A small multi-label audio tagger, trained from scratch: batches of 64, 1.0 epochs.
Rows from expert 1 of block 3, named by matrix and row number. Rows with one number belong to one neuron. Each number is 500 + 40 x the weight over the matrix's rms, rounded and kept within 0 to 999. All counts start at 0. Numbers have three digits each.
# up: expert up (model.blocks.3.mlp.up, 4x512x512), inputs 412-511
# down: expert down (model.blocks.3.mlp.down, 4x512x512, transposed), outputs 412-511
up.154:533532454559495462486456490496435471507461522519463483465511472480531545487522536392503489373450530445528456480504495558533502551544532492529494527465543419479547489576519499444539563481468535542594440482523468577532502466537522436542504495525532475493489443532518469459593501471460386466498546476525
up.155:510443523476542520510565465499497490429493511473561502427584526530475513495576556532544506473460510444465516545512496522539471540514542490532459481518529495512503462536497515516427521540439484457471432491553505508551477418551488532542517528432451510585510454476482498548511464535546542567516442507462
up.156:492517506457523518407506466551444478539510540430509402537539501446520470578534575512449557533426543409516563477474534488517434556503504485493535497468505509442581582520456449484552451544453487490482456508488509471519498399491510535532477510478490547471559448513495495561587517460506443534491417536509
up.157:503424465452589469518485462509535475472456484539511505561510534461529463456467492483530523567514510499532490544491483507494449545507515502549485530559469551498497565533479485472504454509490516511448472529490465563587414491478520515512446533493491493546473424477548486434499467477437450511549510515489
up.158:524472522459549450451460478461462477497474464552513427551464465468513579558465525499528508443496456508524531527574517433473558475465468431513476579423471521552518507496520482551514500566543547548533477485562554562482486459498520454436538492510536565474470506455562489538504570556501526484556538437409
up.159:521482496515474471562455466523521476500518451506480522431482488473592548447489519448524557483469492513500554507562454466422473508504461503458500510468488524520494430471600524525423514566505501429598467491386529485515519479479502531434520450466477561510529543564473472520568454522497483505477454497452
up.160:483475482494444513551541470507515483444536578493550461542542483511520488509536480472509465482522433511542494398491488432506519488481523467549487444468545577471547573497437456490458454536522572505500516512491450452432474549536522540453499535429433526512492451470491491534531490459506405509471445541535
up.161:396483427486490542482477523538526473545467580467536548557482561492471486554454448522544507464507507513576445491480488501459486464464475483514501465566555467507527560517467488578504511441489556438397445518530444497490540497525584501498514518514504547496551497482482490513545455509527470545518586524563
up.162:503438480488484547500475498461472598570570494513417426515427469561461499496487454477481479527407486507485502508457529499525525461485497496545495484492574480410537545532538530524465475526496485514501522437469403472539491470489528519490522568561537548519499534499464490458574479555423497532473452467430
up.163:482542524441502507522452494476515486443469590488493527488511485502474490500544519551522431507520530505510502496610468554508478496462526519542468546529478506531461517484517508511534545518449539434484502516442511531414530514493502491491517518515599488484553489475542509517471480507453517481523511528537
up.164:508516501467557479511626615538579548523549488461561488497504530471490478515576521485501496498477491420442512512492459498475523441481483547506508528583530432589570530503498514513470490487512480556427502499514411579491467442495468504417436481567419502543497469502492521602460496551486485563472509512425
up.165:501536535540515525504522441409526549484538534397534498439515539495557482512530567509426512523503557421528504430496515583515507525544477500446522549406500544436487508548516442507538425447444513472451463484497440517518469477522485558467530487552517531522477430513508462524492521425542502422486505556542
up.166:503497537456552494489484545484496468548485480487465477497525514617518482486479529486456503501554498521497435476481509521539526472453433519464510537488465563497531508507493486471473474419465488475475496436480493482505496504552483510455499493481529455558573557471459552497503526567480495484529510472480
up.167:557523456551526429474513509486400494499495512450484495543533512519504502564522542489594514449550518553512535505459426501514435577523534487470506518500458498537510472445490538557521521532543440458523511547473488514490525552495464432502504547492499477568511470417402421538534395511531519534537478474547
up.168:505503512530506569559464415510517436456465517528490524497467538455561526527472464447513522462517508509509544448504487484534512533507501499430563589514444574515464504532508435440571500471456480448485545490444469551499480570507479544559480465564483464481474523504453522479507501527484567497536551480514
up.169:525441539525535539544490425456465404467583528438528516446468517477525435528585490520522486545546502513514406509501464470481449454523446442442518529431465515460519530573500487501450523497566423546476444539403538498496485523500523442473467486508533542505554527508585576473489454512468550473511489512508
up.170:478463512459457512471500523507458499426450529499505530512494509600554519485523502497502516534482533525495476544573547483494512459434564499529503527411545533460494497496521488522487499487520536565467425464509455483477414518571529474550441482468514488525425578484513512553570539502518497441459443487454
up.171:535489481505484489427502535552473502522458450488393518493403459554454527525515452587590495458485575516548535487488519484494439500473533423499475375556496521524569558528510496531492532451490487521516485563477459515486504531522513535493467510535520476390498477470510385530495499592502465451495426473448
up.172:453460522510523474497403461472609569443504451495501513522499454509492482458514519468441437503569516543501545499464478550468447504533508491507499484474479558501497500598519533546499565415507478507477563489533484506490555560463487482499515494401494529472514498486450512498486475478535448515469442582499
up.173:550483543511543520497517456489564536401496460513517469465528559465471530516507478555428494481465532517434503499542502518541561518528539484379524511505488498439462555552503506516474524527522472547510544487527527506480542473582443481567470547512532456455481498468535451458522551520492517557443501506542
up.174:470515510487574552455477493494493490459472478525462489456555502490504453497500525473402478485510526469459472542529524481522420504476502425500468399434493491443529503566556453490503479488511460514524459401524536467451450490505465502540495484495515494478500480527534546533535536500503486461552484477504
up.175:484543474448567413520486542572454507537493538440512467472566489464540511396541482532525498483428544453542474492581451535447502451531505509488512520396467544493541451423490565482569517487521591559457499458473474501532525558480469410540528451554561506489494503486487571468551478524509520496498446517441
up.176:456547492418548478530480506502471587494482505467481474473477461494479445521562406533422448537572476523529568482445488482494526479468444492514430519485525480534453550488555472521500510494454486554587502505498526526557527532450575516554568459501497503542545531497493480468514577435454554498536431479465
up.177:505559503525489503561542462486568500445514542592480557443452430486547503517519506506516481529497514496474482460525452567451506429495505528478538535522513471482452563510510468489422457530494561454524549506491457457479516532497554537554442450466508561519446488468572517475485520480610527534508514452541
up.178:579467546500499489505485543485532502538556470438462528497441454463525532597469483507492552447506501560531448552520527461511535538568468493461529486439410498469528517448530455500530446512470494535455513479576496479485455517538486489465541545494494424525555474446465501564505556500574507537496516526528
up.179:472515441497463448507479540533525504507495546437526485487500495493547547515443402519475448527485495584555478441525430479463517523519550487522507541523425483462414526471484446472578440520458505484536487492511441546476566484389500540575511516437539545464496398497546483477488514468474472517530489433509
up.180:417520423454541423493503507545498512516526541494495547564473509469535492534500420541497513560562469500482421421547442431486551417502417417552505489527533571536461507539413503506514511491497507498504515439487487472503561548559523541503493473436434503479389495527489479449502504479518438494554479495532
up.181:479505466505505516547454465541461526513442521465553502453570490480454407466484446527537466506465506501459543474504389479499508514499478445541549533475471433523550552526473516500464514526473435522479538479465499533511487488504557468526517492490474521544403526532456505475517486551466514569489533448457
up.182:452621516557543488529528443527515514505531438488489435551542499553444500436485508509443530594455478489506455489496512475525517547545562524491502569521471533553479481476562617496485576484419468529478519483459464512440557504427517453516572598446415496523531565452513469505545525549513530503534483548462
up.183:435493503517456475543454499551492503451525557583541530567540509533482528491473594484538426463513474443443465557405553559507490479592505589439539525448468524498508504521477471530539461442544499458481513532491495460496566494453490488577457530502506540417553497491513515488480565510523453490457481433506
up.184:437430480484475517550465532489588505462485533505510492552522395527523481539533489455512543459534477488537547480491439510540561466493502479519549425522512452488452494516535500474425541465473535429483486535511514524494579548489488480506490493445532493516499571485509492502432483508520487462468574476452
up.185:495603469471477444474530553512497471577438499518494531504565399453497548567491470441419546444456543447545590541444536508481525548503566478465514566524446537600526420522387542461526518460469436519480476515507540450566529543403523420550498516570528559457469506464484489455500544494520495491459444554546
up.186:406409512535469568471459437540534511437525510424508463499478472490556463453463499481493569497503481565469573523495489578568495490420516485569524526528533419469486447497480459400471444484537522546497461507574508498476506540506473498549515421484544451484513471540534461511491518495460521489479554539496
up.187:519469506520514574498535448455546472548531509475537444509505522497514541482449504453428492555420506422490557537524526498554534458535546467483461484532535525511585453549504517480467559508560494447495573488571527512427444506456525506438524442465544481488487539495497520519518477493443499560471542498558
up.188:519502442501490508452520561490433545509468532576500516468472443480486438496487464527522555512474481476554536485520482562578555516437593499509483409500446488515463529609515541539458532541505532499487457615498477500499532435485464504448583644456624483431485479458530502558536439544506407523485532532532
up.189:519555538469534470471461466543525527496454405561486531484442425493502419516587513494472512590472482506411454455542487470518575528459487447475542502556533479471570499415494458485480466426497503498515522492437595496573489399542485511486506527490486491483430529490460448518511462532510469452468506461523
up.190:534534551516510478484491499510529498550494492483472485522467512498522587519467433473455423527546554554470447455461492547501464495577476487516541565489512532489491504502499462557484461427554463533525533497524467531529510460465554458479444497559486550471489544478527519505514545550466449511495496415552
up.191:484496509505448489540549472512522438507453532500474503521550509491480516506485494559450468501476517475459487521587437504501486528529494479521553467507541588481464510456474536546552536506505499589512481515472575523443466482544523463532593453488469597467492488472512515504489383497478519518516507455474
up.192:495508489554514468506464512417470481528489524460505452475513586422535521502487547499461545445457492457514535522464590468465556481514504479459500465498424516501472487501500476514503507423499507514438502469493503502478466510465521545491577551548501484533504480476502485478551511541509515524490456518419
up.193:521537479492540498471536571466444491496480486493503475480413518472486586594538452501488469492516542510442443560499485477487531484525451497469486547531555552467509464494492503476519511427472467522541427499489549538433547551457409466406505544477432534494448508553413500366505482464487475543543433495507
up.194:469519491464458432444572483574421466481455509494531483516513463530488535476540443478513495502514478495499476466459486443491466543539507496573503569504481556507570497500507526536460467556470443518514520554523514443428498519551541496456469491493463526422579512527587480493546523566481498544562448421448
up.195:516369412472442507520566564471501491389533499454414532525478503519570499519438488539496548497509514449481511448461548531536506508506501479486465481469563510495397477509513519464479523513517491634519453538479457577512512495481439512503460469471547472518498556523478471468485506469434493521482503505534
up.196:459421486464522517491426551482531456552523491444558538475562567480462563447583475491563611509493500501585503544395467468487509453440552570532501466520428529525488539448491503489554497510461473447514495440508566496450535506498480433437529522478436483563504416473488464502482496490523466476496513542532
up.197:513502509504527466486527522515450538465515519476530492439474383467509511487502486480490523501496518526513503523483459458510484510514549547453527479510459515493472513468473493388551549466518603511507518508529518561492463491519434512519517527546531480483538492534459558496572522448508489510547418433394
up.198:414535443584492518507507513480448589516512528483575451412493402493445497476464523451565457463547508560444556477540511530409485468524460519553440489516445522489529504519521457489474423543554373468530524519464471511522520549439398440484418451500512434520522442523477470571488556491496538535462441543519
up.199:512529573484526568461476541482546510534448468508480510535526499471532536476494497532474501554504543448453447486466502467524508463563485471516488489549510541527512522505474493522504473455464525505496436512455528519491534528537501476560489533519533510456549502460436447475484434486533521448451458570500
up.200:529486441494531495501502512534547481455494521517490481539547470456559506501465453435449510552565458489500517508514472450511523530509540496531449491555440575458545483537505524498551491551550544537457486477464447519450547540578463506578513511490446494551456493523577486468429453510494437498479463518481
up.201:536514546511507505565519557490548433467524464535542440572529493511501581536504502531489576522504480463472537523476463478567499521544501511531485475575428500489547509502447549514524482514509512597447493506518513572480565486472454468483542525539510496408499546505503532434494532506486477525514542589477
up.202:532499549546517435456468473500545454498523422462509488547571577523537530522528504530457518459536495556496510514460533531495474497520483500470536477497524516540488600456543502448477561428480491476543504526478523447516540413480486587550484530500535455551511527451567540431528493453487482558520559486506
up.203:493520459464517518557506529471583466471457493528476529541466490492542570491479515567525356497466553448527450431563562500497486573474466484467443415484503460568449515426465499516529479494556441440545469527566558546463533532541470458506497471538376493492552505421508520586491462538469515545502490525478
up.204:608456519483492510548488463514588542449459482500509457447420494491532482427469515516477448526483494511442531475601515432507471554486432496437533451565555498499519497502517558514521492457496522560459467491492505519525452474497504458496495484554499522526440493469478528505517493502601517537460471571467
up.205:494492536521504486460485477498491540488541455565513534563483524524456477499435515482499493502422537503551547526523534518477581482482492443490479461501553506473527521571468542489492506575503508513449458509573486526526480488581546532526542537498540518450524461491519421548503490486576456455440537480498
up.206:496489512508541432473526460558460491514531510440521466493516512507456495445416387502486426514500485493408554505434544499381479408444504381463456492464543548534379509466513532524535488479540393541467448469470522529463508471455472504492469539479519510516549483561452540434482575456486495493477543489421
up.207:503481547463467446486497478531504506466498498453531529498479508529503445526523460525562560561499477529530429417531500478540526495586420411469444506498540470559473528502534450488530488443506495430539495438526467534480524573453457464528490577494556509503532579496539552494507539546515481588549538486527
up.208:457466556477507488493476517414468507551445459491443550557452511531557540525495468464542483527428487449504536480530596493548487529439529564509490511484499526452504516481484528507444468550565435546469485468503528438495573498477551521435435511529501470510556504524560467524566424416508482577496509491497
up.209:459551528485414522529520544468487496534542516462516556577522457517516479461482466527564476486478508486525429517515516453489520609516420490442510547497447578418551482452463488531476497552441433506480451425496425544546464493522487431514442515545449560547513497482536562510508497446578500497472542446488
up.210:470446462471521516513494489439417551515532512490429532584477518419532515442459492460522469576473560502402447553532459458492530564532498465519494498517563600526561531408611533468435493548508503474503499502460477538562506588557482509506464453551460481564582560519440475497615504509489543499512505537511
up.211:521499541488483470522503567522478510518526485522546484490504451495496555564466527493495448517535548463527513526500569464545482476456503440514484507452513548565412465453489506425543527472507396405433447473427548489512463502592536507548483511569487483485538540479527507422486474497491457486539548581555
up.212:531551475539473469491449433439462522451571532425491484485479436481500535505544464554514458523549496474523481442568528576521496578465525554527509480503464581501603472528509472568544444467532521454460538435524494486518600584467482522479470443528525558527513498493472564512565466486452521473472489534514
up.213:432487514524455541537507463528453512475452584532482485506561498465562529469503538546570476605497500499509569510444547513486481535521497548484467510546492489514530477539491484470403506546482443444490529508381458490442480525574460547460515514491435544528513487505559408515599454484520483504462430455550
up.214:515476438568493461497514529487523523492516513527466486502538515544495555473499521530474512476502528516479459489441459413472503419487546544528523502551507486519519461463467457515585459488470430502486464484533575505447434435574567417528608450504541450492505521490517543467532438505413552490506443518476
up.215:494469502504467507589515530454533463466562523498427489482506486442520510527404507495560504465448496431464453503484519485499549516488520505505458478464559442479518533563451482471516530510457543479450473474571541491498550446504535504506422560522424494439501419528485525501497521488465484492500520448491
up.216:457550448482592498491520560542516539460532490437492475553462506555474527486459501519515534434515540465550531543473473612515627540437539504522454539445491523523462488558569494495512495516451443474547479483487457432527523546474494481431480556515575417564522507470515513538494506524459514493506572500503
up.217:526558557539527608481521457464460544518453493450438472478449549518498441529510558475494529517480444517544575478496543470427499476498528632476482488569579529458517494448583490478502453419415473537508480595430540566477498515631470545495492548469485518488472490486490546463429480543569481519486478491472
up.218:537500504519474442494476581473454483484520471432582477492484526537452520539507527573495570534450523535523576528514481580494415521463454509555551568511554490517492431455496503519535550486498559493493452469477484518514487575473442433533519511522440485502530485494540524474430483552577495528513521491516
up.219:507566522488483547580545525550516456455440498529601505410551523446567485491537486512522479525444492515419469486457627500538399496455532532456537545510533414559532464592459428520528521522546507401498510538529571470567507445492467519501543480468498486509462511504482493556558394570537545543468517464522
down.154:493528424384454518525511464518466491594524484497481492565474501567465405517529463595376437453505472466494492525496552437485459466510518457470537458495487452543483548529503483452437514515497496514453520514454511510526470557458546512474557513457528501487489486553468448421596476529532523532531525487553
down.155:455490447487523509491370472515475531527466488445518523504499541528558516502481494518501537499480521436496452517492489517380432539548521535483433501512536517488444456556551531465546479507542477523504545519557528474448525434468486530491485460451478476470470433513566432421449442559460512458590549526449
down.156:504461500520429495504461490476522565484441504460531548447523501537484502468454558527542509462497548541486560503471538593482513524532480434511464516549467468468483485485539385472497568470453534501480512483510498495520495537492512550541509502527508483550429488524563525425493507482570529448501497536558
down.157:494544445506523473443502511468546536443452482461577507507539536520513541480488593531489474464452351527481513488522563509513549470504484481479525533547455463459496509542482605470515545460564543505494511476476525464470545560499514548546462474480528458468562534465518514423528492476463458503505574458492
down.158:514526484516519545503558489599488543487536549425522555509473491473605481485528439555459475511517487528550497439511528548539514521471500555465502489443499507520517491527524551436525524534460480492482525501495560543449508576541518528526543522549517523555434470501537524487462568460501529475518512465551
down.159:532489521497555501446464480522511522562477513439507475501503510515513460517507527510486463514479577435498447544438491503514516462532447481502510526547456526539489503458490510450540489479530440494502471507508568515492424522465591516489494541440549502519531515516492483509496533523504518464499560433550
down.160:462523513410596427551466490448515492512441543505441524539513457576562475410539518538469519508498596499515511496554445544559471519519504445528508463472532475526540566541504509566482482556511481522471561409490554530448559496501561549508552552492522511498503544511454462460521567518471481428465551494496
down.161:500524475469499560486560500597456500555466485435516558515521460454495504494541554417454455531517601526547495530462475565525506550515518448545534535530537485551505610512501468555451430542489449561527505491517502516470478490547541570507405475532536521492495515483580519534469468428442501620503480475526
down.162:527478487584536601493473509504471491449517503560537528477515499496507483484512561546492556443522548495437471515421465530509470561511548407490508533465436510554466486491557502506453523469481486500538546534524457534535421484514528541519500514555446502519516554472488494509481455522566480500445476488536
down.163:482522542501447553505612494479503540522510477474510458517465515540501507463555515470442511497479466464446458473538542472484511509442551499479516451448536498476451435471437500536435495440509469521549464487522541545458574526550471546517507491485475520502515515565514471582464500474501489465487475518465
down.164:479484489502500500499470500546587477482473419529501540488593457534544454458452467484503524476572551441474486426552531504489507518570508497481529489517466432501480441522505501519475540521523482501490496511500487419546493478590532484453446530579531558500484464485490600460578517506437499434464528552489
down.165:442469514510473528478520529490572502422515530449471471494463523513546536592505529467471519499479492563473474481514499524508522444531503471461476465531455486443518463496550477467500509542544523473504498510493487479565544531498511566519472498443456419522457517560472509548513493512470490550509469585551
down.166:478530428518493512512470555489505380499516495477553512541517497496514489508489409505540508501490543534502446516490492526530495455456479534529443492514527597437566494497484441473462479520494547511468502578493510507543456535498501514481520441538484516441534505492507535517543521517499460556512492421445
down.167:520487440483550567585462534490477493529498579544491563498533499472499471530500512450463549462575483525533500476592524522492497484498483519493510525526489537566472434543448509495482534453480570499529496512437457540545458459482519545529491547581493555499546525524502470480521519544413487473497442468470
down.168:507464515516477516456504518512551483529476473529493578513473538536466573475494440498498484459519521474494495506523558469506379425494444517530516450446484450507480508509472464528501507492569540525460511487468503465484543558411486490525483566524465466562512439500529497509496520506503455508429520488532
down.169:558537496483443531501540446643481508542483459503539444574477463505532393483496486541531510539480547543450518550519510515503454520426513433513478501557505469533442468431479419582525556426423512464500515413477543550463487456436483521573546512506487547456528532456468579497454489477535462505479488490537
down.170:437520476531501505524533394485396484557549544456478514474478402489487496473459529535547565507535539494544414549516494439495520476492481453512486471556538519620493504495526514469503428462483531511566549446497470496466511444521486543487484463499596454499529479531497493511504484541485514443553561509512
down.171:479488503471506498572488448502545535487567514478498385490541576489609549528540523464505487411503525563546474459495535510487498444491481497549521507509502442483557501498534497461489509553498526470483588551504525486569492578552523493515483471579574457505417512476502495494512452516454408504515551476544
down.172:479493447564552521439492482531524500493444463523467443510492492491459526488504479543499477527506496443490558505468522510518532579474526545448503539531440480423479447428479516491535488407407521554552559454549525458533467428418488518504480417494522550564527580524521454430447494524579542485454557467531
down.173:570511566492524527539522486420477504518524500548498459496454474505506568478582547438544426459517528575500501630485470554471508531445546528516474527442584562494505520516424468491508536527483510532514497534449478494495468496456546499588531518450567504515496466531532474526420476515478499556526476512484
down.174:505506478469477518490498522539430464481535485476539443480532537488615441491560521454477563490525503411533483573486542541484455525553491544500470477530464477497575571522447510484565529485458493460516451456532473518594490481488514542457488451453502539526551503459459454471463531480477490533451533598519
down.175:519464422551455549555412537532475473512512498537516550526369469513498591416483478522564610492482490442499595464512450483445521477509485520509426503498578494495493436456460517486495449523505456588510573505470480517433526536471525522512495525623465472475471456470467479476494520491519499592593537430508
down.176:522487633499493589396450504487575468514506495552493446482520505422544491498488496493509483459474572417462537416462497465474496496553485475538471572421476466547493496544497485432547520529542481553461506491500596533464533433488501399516468536547460545534423579540510453527549491451501450471515532534506
down.177:482435514511482545479556491532469480492434443476432580468511481546440557483489464543511396524569537457502510514491566516448527487490410484481510574493456487538620503597507524465555435485507575501497474416524501514523514463459449491492562460532549501477495522502516595502545505493459505506558509516562
down.178:525470462481541511538488497531525520431563553428509464492518487526501526536509484476437461471491528491517427470448497517502445509460417548536528492485514485487515574577471472541491546521481523491532456513472479522503463540557476493563463448577455474489485544507473534449453499573554468471601504424469
down.179:515498518525431554495497554585505522484488483464497495403453469451453433592442540513526453520526481469478429521548502473493476547480541533530564536499503475506524488530518500517522453467538550412554496515463482480494466523514421522478485460487498522472490487475508505541515512468538532569470521499457
down.180:570557530481492580501463473489530571500485464455493407427458539490530540471525597488503505485487516473430500466466559596464519597499493555549528565452414617422488487526537434495516533437512455470456544513470530482503611459517501542488524368521467424469461440460521505551470494529487502477476497369537
down.181:502548492479463459551536588537532462518491519535526522545438546453503579479563471497450534483590502484583489511521521451504507562511426498486531516536494517529529534476516494520477519445459474492498507527503479546493558488524485451485535458545547467486500551505526487536385483541525565474452519566539
down.182:439467597494524550528519475536565475562454469542497520550427497405541538543471519521432529483539498490472490453484533539544422553440485555414386557489530497542496551538458466491485498506508440644476512481547482456547528449516454519500480455515519480508464506527624478514480457443438517529482479471512
down.183:494461501488479474570461527494594504540501529526444520530553464543557499521558471480478467489530507544476523519544508510536485503509497535555458488538543489507534516612487582445499548482520561485507501565560558563539487543504485520517546507475496486482505502500453515460493490496398518443495509462491
down.184:513526513449455530496504407568567528448483532506506452455490529418453489506540522591500502501427515471555484566489506475461525441489492450465422487504438507489492584550504478481591513507534475429434521548503457473467526559527501459455416517543522449498417479536484493520542484475535475441501464578463
down.185:533428508468533570491501448487512497411495482467491552492513475523510496497531511567545456481417485502466526511541494510493523565464537523463500524544522480583455577528428554538504438474486559504410525464500480487513533514558479576440490464525484516478495571552416484488511468531514489517472476523472
down.186:577503507448483577571504537533548491422496509494486548471484473546528483432542548461493501474477534467509444513563529585481565449525583509510517528444469482511474522470541556504483509501472412533490542524508489514527502551538492536472465536485475537439475469388598445542554525477530484386508452487492
down.187:542471444456446496458472470519508482487531526579487572560453501486408510471487527453511502540457396433559554526481461511465440545504480477504525559380560524501507538536507484472498451507455538512486533542417495446551578463517438517568547582557484444476500463510421555481596438501525512474497491444497
down.188:406473547508468478514458477454548561453482462482546413524500440565442426507542562462517531482505495557542531504479460499540566480543490480509445477451482473537567525556458507532523452424505525431531512470495477548536553538564458512431457499477495474501521506513479512521539582514506532461511450477538
down.189:481480425430422519554491513538495568479526429471478472534542407446476556500538588539475462374553572440472499487521539548538442509458479491401457436524508545430539504511456563482462486526505489515564576484533528528511478471546494472463491496527496495503515539488425497478496519481455527515482499536537
down.190:552561531491497523568466466476428506528525484521424495536563447448513480471497527480520504486450451492492492475514554491496430548478516521537567525468508547489519485528472504518549470475531490463489450504490484542485499461475471496496453508573550554433492482519464453557530512547491508454513505566546
down.191:570516416508451567477537492481518433526558557566484537502509499460568506466519523461486495525489513517549450514492514481506465553513546472519531445431491455490496562518502422460517515483500528472400523547485516532441509471489420470455469477498480515570514539568466528523481526498482553452437468466528
down.192:525547471546486428511484476427527542489532481486494548466541488505535510541489579510526487555529484464503497483495520485490552444543507475485455529469484539518477554499480494508497496517520467489555532446408548450510502559539443489491516500563491510554592432519493509468543464506575581459550480512501
down.193:436523480452501503499572485516502443505498533527440563484546476479529443523484458472514563459553502497509517502526522499534457567452505350560501545472485391483563515519519508519494466435517529437504505510530513474433531552521455489503487532570476484474604543462492429575501456500489482554549504525451
down.194:507497527506492523543542506490513493474518573507480527481500429503563458454481525411466501442541476540539527424447472509562506466473512528494398469502529469493529461456450496485431506577498490493522439493521459516544572479459543547521602515503467518541471487482411506555424432504510473455450487530516
down.195:437560444525559485528490426458542474568482489504510529495552456528512508565524423466498440514528529564488488487489536507457558546560582544616485520471553486465488524486471455505451531537516475531486531440590544476434485484463540513554477432546439483580430589455482527514488475467445536454496479476455
down.196:519488583528525507461612478496544453458484499476510492528463435512438525420472486454460534513435524595494492513500463475525508510513427539533501541533481496461469609442517476508530541472540546524542445479530507530525444576441588509549499548473478520538507540520521477527513504473506484583616441563500
down.197:498490568479505486430493477458523490542499466486479461555527514499500471526448535507501459526499535499526434498516454479491570485479491476490497459514462530548481526520551457490548484547462506460499443482534466509515467474484465464422524503425471473466512404526461466469455450532474455501453529455471
down.198:482449502514535462547478455527446518630519513605470516533542531476484504442514540476492558479473558542458491499491507500462507474487458492557581512510573452545576463532498431482537430497446548508498448490547491456486569454569544493491512571467539500521448430454561456466495438517569585506507518513501
down.199:518473470500503471457490533504463487489515525533507441472522559506484474478490482511482498491404530490458467489548451481483509521517459402483478586508475530565517509508537519562545503489524457416478497479519491491573481515509474481497529454510468541510478549530450616518585545492514434444538503494480
down.200:463528530545418480559522462493496562481483510509562493512477489520545517516489445533437589476576465547490516554496512583525492525469533435445547442485499504470469527518513561437536512451489540501499518492510495450484491500469499500547569412491475497490462470472499496551458553532452515524488503475462
down.201:480505494472486506501492471497514530491559528498501520485529475463473533484581492504456524521525493534542465564518502529545572425535482476513510503530515501506485463538545494564579494492510596460506529467508571532505507508542464501498482527517537471495455471488452453442485474503484427393497505460540
down.202:411456507516498567528494475494562565506423485564501541485436508410537487580510405529512439491483443537535510438524467503503453522504463491502478493446497415488519482464470530547482505523480448493497515504504470465514448532496522512474502558559549558409558471488458472468488524488475462486571545467498
down.203:480564430532501466543477477480444575516459548613418453545546469435576580525592453465562492461503475578572536514470495479561432544435483526502432551486525514483545565448507549502438455478520556489467567501456548499526511504481505384461490540491450547467431488513547514453557424514547519519517539527421
down.204:442410472495462510523512521461451474509537506447540540467469437489455481533492503534463512539535534487530495483490453567497472492526525489516467489432523503440486511500545494473486467469462494536509542548513495591535521489436465475493513535477489520487519540530475534433522469554406520521486574508512
down.205:527479515420466528543473488507520476451481441501461534478481513459526486526493539474465511466540506532513530518504503574545499481478487447513480523570496477534461507427547491487531518563433558455570490533516528503529534475472509547492523517507521497517590481440462430484512486438552592507476524532506
down.206:615547519543537555436527463466514498458493488501539605424553466514546484416462494560513527457494518518467418512464531478451537542449446542420560500524457454432514519499492466512462509512507495543446526541495498517515490550502489450534430563450448480487543474499424520515498514491515559539537623486527
down.207:414539485492486485539475510534484495452421517491455472507540520524518515439530531439418559540495535508539449572510517521493409476565513509497521499463505477453533517549465471542451468478468506526498442429488473524440502466546470494506567559505513487511571545500450473450565404530501542583431554572475
down.208:485525475476550495542532568496504519516492560556459449422523495475499448547524439506502472551482467499519446430500431580482543460472543529537515433494463523564492525652467494478537476452529540425487524512482540498447462540464475515528561498428576476547497474477500520500527547480512503524518574478533
down.209:527469427428527414569449508518437536555500573490505525460431498502416498527497502527501589422494527438561474519537457485537521496450475467499514527517536496445486604474525511496487513496477558446540450552474513442476516485502502531420522497524491471474498516531494500453493483515493461516501483539500
down.210:502546485566575401500535503577521485490498437488520483507519482564496459500452467438469522463471483480485619401532500485477467530438490493499443598510422486467492502421541465521485501494448460584437474539481447438536561508516435527436427532514579499504531503521519515512448397489491439529521512540470
down.211:464468500498507540486476474532531550523512511480493494567425511395512479495526443511467528515467528513515532485483552510563471488501496578491534471535508501474481572444419544504436530540565514487526551519471526479424443482473515491554519624455519492460520462601496482562546476444476620471482487485478
down.212:495482477463502479462521455531554500459507430501531531523558505460513569542469464555607498518540453505541553522498539521539505516470517486567443581523497479587513486454512456486535525513486529551513471492553490467515461527581488545454489576512519489547517528500540551459504503558445512509472453545517
down.213:477454460500521527524521475587522481549589474475566508487552521511481524591442512468494529497559482560588490525504537527539486464539508533431533458491456503447541456486474494492433520372451441496549487441461510495529483445493510488465486525464604470465448481522518479530442598544406527444538543502469
down.214:529520574479421489404511494535486488525537553481553397446505494551494511458473511443580488538531460535495457520473544471533493530459539535500501486456455524494484593501552535520561500525481480542452522481542559513463514478525623523532479497424440506473515464452529506509551469432500535434471464469523
down.215:560465551483487544495509562512505526508519537503513525467568561428561489487499471512444461506382459543522519595468546503463509494445492459548584479568475498536470516448498508509465486506463499504453542467505514529570535513451480494572474540522476507508501517559520463457472505463564455525462488491494
down.216:543422547430475513557522469454489536549501563472553621399459425435440521483491447553485525522526544525517433508475500504529508494554491515501515520588512437495475525556545409456497496502486498398472486501529427578528532486456452541458581500550530484542530497452480479479560478456458493479461501462541
down.217:449490485483537573445528437516501469440510565526522482448495495582500457514486505518500607435548410503536574475498445538492447530432438567486448509511531469543474555452533456547561510510501539513514397445479517534526494517513476501516505498452480539468486546521524463425488491504465584569479519463562
down.218:472493490518497418452425502461454509544520524477473529458483535526472543521518545564483540551455449487479524475475477510483516464517492518486522525532545526475413513488450543536537477489507570557485469466505554501491520505444469474518488540499497500473514524524519540514535567480503511482482503486470
down.219:536516471541503466531485461457547436578457490520555513457505608583519531490512538488490445486517434575496523518476417538517535538485452493545481430497542535482422530473467475487510439411517462518527525403485519542479532557554500480454439420552484496490503527464511476465484515519507571478488518521456